A small image embedding model, trained from scratch.
Data: trained on Sentinel-2 satellite tiles (TerraMesh), 72500 training examples.
Rows from block 6 of a small image embedding model, named by matrix and row number. Rows with one number belong to one neuron. Each number is 500 + 50 x the weight over its row's rms, rounded and kept within 0 to 999. All counts start at 0. Numbers have three digits each.
Before each neuron's rows are labels from the 100 images, of 14848, where the neuron reaches its highest value: "colour at peak" is the nearest of a few named colours to the mean colour under the peak. Only what is clearly more common there than usual is listed. The data: Sentinel-2 satellite tiles (TerraMesh). In brackets: how many of the 100.
# fc1: MLP up (model.blocks.6.mlp.fc1.weight, 768x192), inputs 96-191
# fc2: MLP down (model.blocks.6.mlp.fc2.weight, 192x768, transposed), outputs 96-191

colour at peak: brown (64)
fc1.767:498545434538508477538582440486437459495546600508517421523553482346537452552495553513496419436507490511516524419473475463490544537526531498397460522495571464474458552501450526486446456463461540479601520503559495510355466516501503579503514479574509516475556532504460469520476533498577453513
fc2.767:389472543462545558457567469432447517461526525511483554407409460576376473444428461386479534470540481399542445422555516471513501504450383544485452496476455581402428619605496487461472507480477452523493430510525538499517543494462487472498468440585561546485439518434581557455468493546452446465

colour at peak: grey (57)
fc1.496:560514526520509543540498503463557510448562488537591567537483500513576443506475584531518372520483423610496503479448487553450454564464550523466415470473463470560487472551551461526468543448456543467527536483560452597511568490465495453521419466594507414441501527421483466574591543519493544494
fc2.496:461449524534454534396589491532513498608442542453532493482468509457537455550520527603588470563553479371479565395428409502433484502513430450490550494507502498405525518464453452406519553451403506536491484530542458518516451534455580513500400473415546502568415443520569527435542512466497517485

colour at peak: grey (56); pink (35)
fc1.31:433578445439524483556505586408451450503404450453485452505521582471472473562611473499593484543524498472525460482509514471441479554511434502525436516455364478354568450503635552530490515401486481417490535553552450536480508491499451469429482502485453504489503469453593448571525507495490445465
fc2.31:445499497473565501486486577523454579509496477495466519519564566540502531469516512510408534483494623467546570526497466478486480471530587444460555420433462523367487547542554632473455502549543437441597434581443504517567502513557461416534469422512477477603428548530457541548560473557459575589

colour at peak: white (87)
fc1.716:491393486467588457465579558486581516460542432423495512432464608514574491523494438510468526557480552441476391483525502545502499539457551613540491498561471586435504493551618535533544423500528443568595522458552559523429452543581481516518491470450492574490503443454476562522482532459472513437
fc2.716:586498522513443532491465411546427399484435555574489548413456507523509454450498443522483543461434504488492492398488504452550487582509424569575468511558448520497497494481512475402564560522488498517419558512509525560560423549405551519512610540524446499465473503469597492488535476517455503542

colour at peak: orange (33); pink (33)
fc1.507:473664485477524524558613517525491520527434494547550521489492533531495409445556481470508467498454515486506519519488533542478518548505463576548514484500523469529549487451561501551522506411470476530549537491370509472523434548522478520472511502380447520516531331549480493537505502523570475570
fc2.507:575539453496536501531503640514367582520449495547509355550432472573492455480559456508512547459543526552465550604482473477519448531472517506504548425441497633542535462465475477541534474478552501523549527565480430490546510604464527490488507559607506459444399514533431539467519480528567453459

colour at peak: pink (35); white (26)
fc1.285:467564539563465577583557464463440505571434454462509437519424560547581467529524561536524494384444388515521491522540607534524414585416486510476507503493506465462576458570563491515521532494467396516481555410556533543385514490486500594524577483457454637502461511528572430529596512552491521504
fc2.285:495506536538453485439555615576576588495487399520538473567459488441474492507470537459453581561593547474470412419468553532482579543495535391565531527483474552472512465421468508495550480524545565496412503466576512518621444506540517549526447494584521474459482510557540447575470482485556443540

colour at peak: orange (26)
fc1.11:558548477542478493511518522414522508589525513534416527465461469529376483465471513388534516441529594498513538545432546421509521514506535542565554451520528519492563634543519515540546581506477510490474490491469488458477408390585523444524551475475526493444550485572525559462482527493574527485
fc2.11:515569437557541576539508548487399425541538537576464496519497488514498535496653460507368443596444523442541564484486463554508529531452506526399524572453484529493462425512556601477520485476440574458488495591484467557486473544491595516476553520448402493475436490475418439491452476431481425525

colour at peak: grey (87)
fc1.498:509480482550510431550462498514519430491481580422428569415496397517548616478543479502483431436536509483540477489488445566420615445496519432424465478567465504455553531495465391434539473479524488525472476486492501488572577510451500524495546493410550443507479467514501543470438532464493511550
fc2.498:479471439550561534469516519573561462491516488393502445535524455471557469508473496443491561627380499423499486520507498485377545554509473380590519490490435463551553516481451496526464402503514533514482573498520496494555531672483543484476499435524496504565520481544462500446473489439548497445

colour at peak: grey (64)
fc1.604:511556515501538474498442425473511473537460577574546476528456404576439481462522399507485560523544486513474503426484462428472543479584566525429549491552422529445457498478504522510452511535534473465490512454507484493498420567488413549521449521346507525510575507555461493477502533473493436466
fc2.604:511430488501460459536440575434433495474572479520506493509538456485495550452548461551432454489484467592559525523590467455533452598494457509445403509456476477521463514536556505517562427505557458444524588483392439442457580482422470487453562554479502524511444504421553430565471502474514452443

colour at peak: orange (28)
fc1.372:429492502545447566484533474529523455535565533482498468526514434473485481492477454458622534493520490504504475497465566594595495532532541482524430484556555495410511449533545449464475571502498437488417506421536432528443461491502571560534550498490477537450542382449472512473462571420461578523
fc2.372:547473532543473525502416480542599478531480530507482465570485511559440414621522527559482513497543540511555501525551507596473533400614523505557518457505564423559496427445467456507409484472563586465492519547572432451490554493475547513453460434439492461425506478427499508581471577553519551470

colour at peak: orange (30); red (27)
fc1.320:530447483486566470480456443495495485465499556500591508541526554485512480532417551482608521502520509455484437542499548508552421529546531494504501497552495585452571517545653554468445546460507465462481491494484442490477540481490457500425575491535574462507478508366542459488605504478534546446
fc2.320:590482520601505489564582615506492584495394542444537494423526429500502470493546490483483480526566437549524652403475418573445547463516512496451503494485470450532503430449464528460477469554427535496538535453492412527463528576531527524513421540482562490561561492594481568549457529452454468522

colour at peak: white (72)
fc1.310:452553484503475487494499458484508515437502536478559508521543457492524520472530509497481439469437521586574526528464473437429403438591517545463473473517455446463495435539493523563554546515422404499589464480428572526363474529408514488506384471482508467571613461534423509525579513499488430632
fc2.310:479512560513423466481509517475466533589451461448447548656449473444475497599449517503485459497556477496478595481473476514520510641404444510470399497493587507519425534534586491493453486522513532465482495441564459523508468450485496500476488529454510553447458560460459499582537478440523484427

colour at peak: black (61)
fc1.600:538467577492450476450424494526444479519543482519579489479556531519446535509448466547435377573469469485506456388591501400488436520493585461467432447453499489516466464445551435539416523503437416522442545488483476509515455498422536542454508479534562419481521488463530499540409493391494487561
fc2.600:595523565445555496547550534380531489486462508450444532537575474503510425484481568445497553451470542444537577492447450496480565472523566616539481544515484564508468478580501456583578532548484480497434582467460500447458579505555528539527527412508590544450545532531481508426517558567539518422

colour at peak: brown (75)
fc1.122:502495497457563502562627479468527422508576590516594471530504534527544518492568518582533466512511558530490447488468449507490459494493517407541454513560613599471487545487501450491542460422410453401642464426492483444440474570556503491472478446515517519508581491569512550399442476452541568538
fc2.122:498489515555637478460476511520520550414522505452566480480470447427508447451505519545519552490560473567562483471541578483557564524485447430498476454498481546520629398493471501484507563505449506569544495442603529444471420552490382438539508495473450552571525489545515572496548509397424555401

colour at peak: pink (47); orange (30)
fc1.56:511544507506549474498526468456561534434627419549497488500535589524548468579564573501455486614514552502503515469417433558454578542505466505437554497530468544572430537526561542577529516498591458455529516584490481450509527514567535459436479508516475488524466454428468474433466502460471509483
fc2.56:599597496516508525578574518460465466526543497571498450503519511497425644407479512560529516481487447479540505528447515555493439548493570510567379476543454496494519434598527453473463563511480464506446569532560530573513537543535536425615638462552422559498507542576506470456470496574539448450

colour at peak: white (32)
fc1.490:549512462541563459467462540476519422514473569481455405517481515493460423393560530559468542518568432468558526419542517585544504483516439497461477540564480505417526575470501472529593529495523527471529508400548479501423577484521428454554524502529582427430431499443575473434559447452417522514
fc2.490:471467518530532498521577468443520541459512586534457537462562543541502485553492435445480446492420445541569459493496532553473521542563571566489563467506463467382453510555481536396456471408452476502491466520536478535531446531490534508392454537462509435523549530597478512403508462435435490578

colour at peak: orange (33); pink (31)
fc1.629:423534487503433491458494586466634466514377497517523520517437400581523553448495428520540499570415485516462519532412452451572460484447402476512496537526531462464469517560421450520459469479545443452437588551463556520428565498536508494482506450487441579473527548487403484388546574514495454583
fc2.629:470438575478494585612477389450528485488516481504502430540524449521501534550551476540468496542473443440561514482541494577474565510588551528509477497565532521472524479476510580547592530463590550488552530419461686516487498430401541556504451551448449459483561475475532429504506479531543588462

colour at peak: grey (55); pink (36)
fc1.587:428474473527508456445510480566544518435504482425535599506514449591570606431500554501596507525517495478518422453584434491509464433434516510536505479398490511524508547505504460594643525466500464550433541483463489542550458405483480485482470494432482582440442505520475489501524547465514536529
fc2.587:514346591435519470470506541456495491562481493441483467485481522505520611492368474579503474476449553492526478538501465553546551464479444487472507555489441496494517513552476379515438515420558588408482466550466466486493516585486483504399637516460509496507545475476450494437490512489503594515

colour at peak: orange (33); pink (27)
fc1.462:527392514455475533492471561471504465518574546552532507512556548485528529613526512429549421589537508514438502519438531469533524474450473560397524417502522533511453414620476500486431463507448516608533516418548484482468439433459478548501482565525512424559524509515494515400564435525471404488
fc2.462:517506483532490535470547433435504527511507503481450421439442484480507504553480471514602563493542558446443484518524440485555500422507460548523553573514561422500482537515363534531543551486444469575411513474506513541544518546557518437601510450470470406474440586404501454472425448483615532455

colour at peak: pink (47); white (31)
fc1.150:454373520536546518597467456483567486443551478510504495500483550417585480479534528490518537536561553489521476473594523469530495451600575550582478433404529529539449527523570495503470527482584535487429509519468555477477457440459426482560551435584441514518436537469476523445505495448440524558
fc2.150:568552514456459360447579537410543453553499504508504489509441509589595553516416446428471540546545471556549652532589526497539439475450483559498568521597529485589581549496425523483403455507520582556498482577573480542514489484444534453420467530473608562556502500518445435494513447574491506500

colour at peak: white (48); pink (37)
fc1.514:471509569480455485525516586467459480407504436451524483489511547518535486456516525519493520507523560432570470419539519527420495550420506561510525474531477549508493403623572524489461425500421494440608508443458527508505420465491508463601493417513582576472479404560545379507510492550466571434
fc2.514:542393426437538544510465549552429502451534509518516624457516504507456526487521556572394431582506436559434505520498441495585504496622532509522517610494580504518525536490478529483489515494463491486466540564630488516529435518502543411479403470437515474505441547492553429430521404469458471422

colour at peak: white (48); pink (33)
fc1.485:498498452498522535400482596476499555565466441497529486603500550501399512423530484468547510519585632451508535446518513551469462490549401540474475488514502454511623481461522594509573534543458499516462567451562532437408511547438480527516530555505560470350543485533507444511490427473460552517
fc2.485:506569527514486504530483531383530569496531540504537534465497541503540446415568446519546482504472455536466488444426470498582550532509530548368498377548481669565481638601530514502528555457568488521535397551474440459535439437568476533541464443475499472523496497451470464472485530466512470502

colour at peak: orange (74); pink (26)
fc1.719:428414504513520495498522599453519418503511523576515450530508560494579476587539497556459418413504521526499569414473472505527437469435485421448466512583565518571552543462553401564561522577422531421527562472503492485508496414512560509511535525537441433397605458537497487424516496518532478579
fc2.719:483504438535406477505459437458572456549550602583467419555489467537503497532578481441448548512501507501573449541558529558500413493499394478460533488454548512589519543520415500499563511536432495522507521491464490524532584538542515558551471500428413431499437546474386486511456440489532450444

colour at peak: pink (45)
fc1.237:532492433427422474600500594420486497517529488463514610407485427484497451490489449389491433424503581427524571471544498568454536521542514451508490392512480552544513465529532501494366593514457458533487473499495547484500494476460524451507479484503510506504462464463437476471543438471494400511
fc2.237:498442522541480473508522469415481595544502507552515470512625530583515524548508525427433619520490471471558435500546511405495428489621452553497522482521437557492439433487503535444587448494525416476523526556518453433525539539544500452574603469535560541495420495497525580494485490511541414461

colour at peak: white (56); pink (33)
fc1.103:443448519531554436578504411494542473521461432429494494468471371486467440460530541425492475507503504551520587535590487599456496564574498409600595447513458518489509575482541485493470501484446502496564555514455501567553486456471479518561536476466462541587480589522548478481522482490565417546
fc2.103:443537529490492662502530515512554542471591514493489529483476550477565554449517541498508501485515484476520552558459569477503363464422363526506493440579467529502450566575376416529507477504462539514498536479478495494545546479476525501518482485565502519479435460523504532573575548367489458550

colour at peak: white (87)
fc1.51:561453503485517521454560488531552531507457451457518587503567483396510476525510489522469548496502507556393647444521526439382513521533490576551530399478465517462421534494381548522440524532462446465481513475551585490530435507459401493421528460500504549544458526582443464444591507489516496466
fc2.51:444456556465421548498506509518533413461547481489424467567476496423462517453559499489574453483540519484505487551502521408582482518382485495524438474470484439534548496499562497593592469495473524490585555546434456530381478531475572519525554530489505391554507458431466521528493398543519527514

colour at peak: pink (41)
fc1.436:448437462512426502532504535353438511465514535458535549567509485511532562415484455521499464559463551501446499557410511495547429585511485497545452518555465527514478393495494524571466464458494526516486501483505476556463555466531491464425421469402474438635572517585511528433458404462456558490
fc2.436:563493534483484465557479461505527457587598442506490468476537547470598521344527510538516446473503559471481400399530416510494615477490539547429460500548465509549523584619488610465567479566473534535518552569454508495546532445455463512622512489495510531459480507500594444598544522562563506550

colour at peak: white (41); pink (41)
fc1.718:530449471503402526490436519491471438458569486430524480433462508492505515465568528462417531564533510562400469507523469503471456625445588509535526489545481517488525506505495507518479512384527481567551550507567533507527472474486428547491521494431542410478514543573484448386515483420523424571
fc2.718:616605503476510481488482430533510507486455526478478597433519452581505487472599485464545518522452496478509493571444557559402522526484393390457458517553434453432531524555487500526496513485561457525502456607559605483626612455522480493476481531511517499423440405488613593497521450511556449486

colour at peak: grey (66)
fc1.29:498414572516394510497288451392533516539494501496464495566478460466505427518487559510540406492532496472622505500425457509453456428499429476467497490477409494523425462477603467462541514510365535517501520572533557552535569445503527408507521531560488389399488491525503496550481475522431539472
fc2.29:535499578492557468521529568553506449434435497459540450449443509511500413546519366574530550429435481472461549507557481382545565457447482453538563446521520488464504593456481494497506533573480490528412528441422567507558498469546552488426406494566482410557571471509484393546417469471601450524

colour at peak: pink (45)
fc1.3:412467637578484461480462481425464502507588455528486463471433547416534531545475521587550534514541425521407475419500566516533481508531498512427494524524438548443523466440342570465462530547468519445468471394541476524493577470558464488460473476463512566479562446567478485506507511434488514480
fc2.3:515402495433470507478472497424545583525495433476522499491506458510525493469423483555516444519448489488585452484491410596486461511418609533611513569504525474556580487568492503564462448502506434594448474463499599527481421463528525493456408491457498459453469522388588557465508555550523532512

colour at peak: orange (38)
fc1.227:451482423449461668394498464550514501517491545486580467577496463465530486546572496459484589545453492570499472487463482577441510563472563515466447523442409487489446376441503453380437543550478395481516544530534475564553546511556518400548507426494472473435520504467503483452447448502484497442
fc2.227:470531444523538568579446454576549547565490545489527490446522487571475428531539559460528570426593556432506478478564465578460430542547415472518448455623529493550510462566572483495526531583518478455543524422463494531471417510519520561506494483454517551475513464479447561482528407507418460490

colour at peak: brown (64)
fc1.353:523565536463512439627438487497493455555465521461523480490520462627480552425521546488453556555529546541463544479455569440424401492560527571545499460528444408489475511460413481458548481597471556454554472509490445467342539441538450538474432544541523473444509547501520509552470568447401480474
fc2.353:483478531530427554474591429495585468453505435557511628509498548523517473510520511438430447457436546447511490468384494549441532574412599496555497568463484577564499591465569524484484495444586411459491599392501511488473465473518446559531523520527517452505528496507453561439557544552498509443

colour at peak: orange (29)
fc1.542:405472580471501515571529457421450456512556541538443549458493390510505559429554441527503474506511502465508460384451483521505596499467515476523461561539527585565562487568489588436490482430448558524481597536463516493504422469489508433410562514557587538467471464425475498519585481524482428490
fc2.542:470466421498529471553503447496445493454531563521517603466493554489448500485564532436532445544494602344604517474493519401462543461478399552452552516548572487528508527500501538494526417451550512518527560470548548441479542530532481532533435569522469448575462630570419554468543537541529599453

colour at peak: pink (53)
fc1.98:483336442503446541523469591539466548549469541554511506537561540527486580455536554496503537468476553476522562595529510578518449456493530498525477471513517545464566488574508499520606499493564535477427556519469552449453472542392419456516500523497502518472467556464562497405518507553507498441
fc2.98:445542484444469515519412461405497528477619492520617607411599505603451555505484485534520463532480509477556487473421457512493545552506503595386480447357503500542524505513420485560441534523492528514535385492456466471644489500556573481585356552471571550512503545554444480417454492497504525527

colour at peak: grey (60)
fc1.708:510493518420477503500530479530483497469512523536574542577451494437521477527600412493451485567592378540617464515487542515523503439480474564486492517483436588613566378577564494553515488480444396462603519533534464570524568573527497428483550460524491584390397501509479516457483521450469433440
fc2.708:492590587434408518472525462539437568487504544552446447489515495481388553495459487563525424506476519544338513502456478554450453463548485506507440459538479536481521572529575427543521532519467551556438482472562535538454456543560506508523569491580538465561528506652473528603531521555445500533

colour at peak: white (40); pink (39)
fc1.489:488514565497453506473421545482348529514568469477505455433430496539519525469494541571517473594477459445501500585530458557426518580465519555515560538452504420485493555430426582559530523522517557588538517451512522480461464506516433539535537411445437506474532573503453485462465548502498518462
fc2.489:499613463451517501555556505423579503532476373538520490520520491536469552500459525518518465524469523429495499510458554465398580508542488475503536543588445482479529527480530492466511534551404487510403519564550512482515514511434500474552454457571594537572445516480472472483560522497510587492

colour at peak: brown (68)
fc1.78:429447500508530498528604532484436461418478435486467426435495602428582553499546507470553430473581534523537493534428517577488484464518479450477525472509440425526476439504554537496498550563494561501496437479484565460428404565585440383422541490501480484538498456481475532465541459536492539527
fc2.78:543449545419432447446502550472495515434485454467499501405485483549480494549513485483527486481489533586500467450421636520531510449477394484517493546486475605487497549565541466446513490546510565541513550541571558497541474448421530547555555447549570657543562431596478418579436534556571497447

colour at peak: black (80)
fc1.317:479424411558568467416541434528505538525557447498525513505501538397610516439486428461517509548528566522439559489517511504554458498539483481512467454492417563579494495470429365525512588512446429455526588460521542446462515534492380542465512610455454461538430562553460441442524499501517518553
fc2.317:473586475436474554452486506447486595577480481444481556460470477551547445473559545548455616483492391563586511455526404480530475483495413539444422496495520537538509483432498502598529525479432489491496461559595455510543547417491596521530479472562526480510561418452492502555530465496496449490

colour at peak: black (51)
fc1.173:464478503436550447489596432541365523491526489431557454520414472574528385529541445491545505490463487535514527469436494519527492506471504542456492449567499552488500499577479462545587588571401455395606475613582493481412477493502546491507538539522583475477463500480487433416428434506509482561
fc2.173:521561398476637458490468460461517590563490467619516455503569505579515528530463426489446489471657418467542484572502445501504508525574477548499520480560510467441449478601507516428536541453463634515479559456488485519585530543499486496494659433442466426460518514499506432526510521549445441543

colour at peak: white (99)
fc1.554:471476543439473535523504544561462564476586529563474479554540524563545508488557493474469535477530519492581563486486509377452426574468501547442541461538500405493551508428540558515478567471453413504583543506522436551457522433578400544450486492481566539620540488436490441508428413387503573515
fc2.554:611503425495501633491493512448495511610439397538500506387449454478546508400553536503443369508557567483475425470506478457429485597440486542521455454501485492497429544556571471417505443480542480589477537468497493486441445477409599458500525538527511493467400541458454510461472451567370395475

colour at peak: orange (46); pink (32)
fc1.539:570462540535583482450520515470404537486454507574542489545547448536416538491495465610449517634580517500525411451430504467435506482500497586525522441518464470465471499521492528567558528357504431517466557435489411550499493462435514494510601536562530451475536456478423565444456477542552456474
fc2.539:434454522425500447551511462553512505464501505568529466441520544449591500497459534525615368449439540513527422509441496458466479552449518487535440569511466457392493488571504481569532426588523529467525528450449459551531468430488550493520525458550410454499514493534607516523498556481520490603

colour at peak: orange (51); pink (28)
fc1.503:550542474490512419522511469450540439391485507610466507504465477466525535496494518544463490605482516433483515463519383520530524444474570490503494475433609525531476542617510441504568571516526457494484548474546548525512504526583456472515469539438480468511506524496522448536441529498529463460
fc2.503:485512442513496480521442595534488494507519616519466410491515484529506523482602474477498534492502540553406510485481525545496477519513608484493471571546452546540516492466504484555522527479501523498473497528570478454450521445549527475470466471561401512608569524450578592491687520606555546518

colour at peak: green (40)
fc1.468:515578554416471353513597434508436526509482583494533507513509540558512516444417531532545574470567513523491559353546558440595533468486527550505547459517421483531438482474516492576506563566540448476468560419517504459509499416473443471546449547542495410393510409451421508430540437424483506505
fc2.468:466369568563532451481560496480483418493586518455452596564545544517464469514501497465483496544515419465524471456526397496439513538437506441501424515408523467514435516572504489463572489548467500482543550530503563503565407477421444568498560504549548530478619549343475516540497605606436452560

colour at peak: grey (58)
fc1.626:554438470511606473529454538540406473511527508451459519524515459477450557465499476484495563452454452518498443469454473468518491504505581544468608506520487488514522420468550452452520528546411451463580468508559570412509536479438429540495531539484521489422419490568519531505526487432447527517
fc2.626:478481509514413602496453496472451574532481447439513456544522519479518485472395458449464433481470511473482535504514487537419471525476493571471470465556541542458443493487585508497465417524417461553462620413400483425501520438548503567527511499502473581544562491505472480483478477613559533471

colour at peak: brown (72)
fc1.148:447556467523513573586491505548425497358543546573449450429538487512546569483567493512500442450401530486444484507472516478490539586464527463497461482440510444520527542626579489500483467496540488510486538555557575577380437570515548547468609467530500597463513506490485442376462490458441573386
fc2.148:451462529495425527521593467584486424586455473371513493495514549511552513585414465570529489463487467492455537517537475554506480529452510541525470519488466487467463476535447531344468446487498592448509507495444559458473463434559399523486394517470491521462611510472480426547449492509526526477

colour at peak: orange (44)
fc1.139:493509482524452482583446563453587492557449488526618460543396525548545500626522517490511598554588360549479480552496502538520457501516504512485521483419570403504496540568451505486426578469524543478461525517526480445421548510526500457534590498559532468495404543446517571487527578451449468575
fc2.139:580511515555489518500476423484642434442438593557477429524518490486512497450494542482548510584498475479629488388523372541466539543518464501486459513581574498524459466581490585539556559517503528516554521479522602562549445456482509555519456449391442516422419541549542470454492358483515560410

colour at peak: orange (38)
fc1.121:476494501487508545446472453389441450653528478504461570506475401413551428530452436507498472480467457514496497480526385431567471508504460497506512471558539446500477459472466478479464500443606478404462559459389389490456565508567485494495545474498609464517545494459425383413494515562543510546
fc2.121:466550553562476594491491553527479456479511521494609435494495505489578620564485459535463493513435480475523526494510469495557499456455539580346465528449473434459475514429438602598573528524495499530504558511517555583516495478480386501480457492483443486483442433506546472497464493445563576576

colour at peak: orange (32)
fc1.677:568537481466533549558569437546485409500476503499403503534506460503450461450514520410494488389453539477449475516554418541454468456565492530480510481500494542574406431541570396512503513478571472437553569503485423513530490520533465548496493437536510461487503538529471568489591405502518436539
fc2.677:488431460433504470449611519523586548559478509366491461523488481431408616478497480416605492540551584472494516461489362518549502511518485398531510593516514451425521534474496572401565552587541490579527506435452492550476486506508533481476545513564549498520438550501473441423516504532430529527

colour at peak: grey (65)
fc1.333:547516494482518517495510543497490519513470591503443481599559469612517474523483496483435500560436529362520538510521565487559477571466553432510494439526487456576471518582509534378440510555389446574550432519419515528605479495467495453544545508357500413523495567505452521551526502501560554501
fc2.333:476522488566601492520516435455528590546455533509544512429472537569446541499477474494489602530464485491553488585503516475450475506567562603547490561504587476481490504465581402454556485478515424472438549468516515535505520449507528561507494445543512514506479552479501383472561477435536472480

colour at peak: brown (81)
fc1.258:513565427519486417535555470520510539467532487526481466515553492542493454440560466476487476447442442461469476470505498434531528526472560585523454429516532469454476411505550435459455471579528487482578536545463515543509531490438435591490517502481555515486444546614585438400523414425410539468
fc2.258:478437510418574523462487466555502507605538543488619551493436567480527527477495495402497459470487513511632441573477504536543545507461476492508446518502466497435428484510538491470550473427468478532559494516562517438531522455539481373520578444545515584406462549477485544551455538559437511488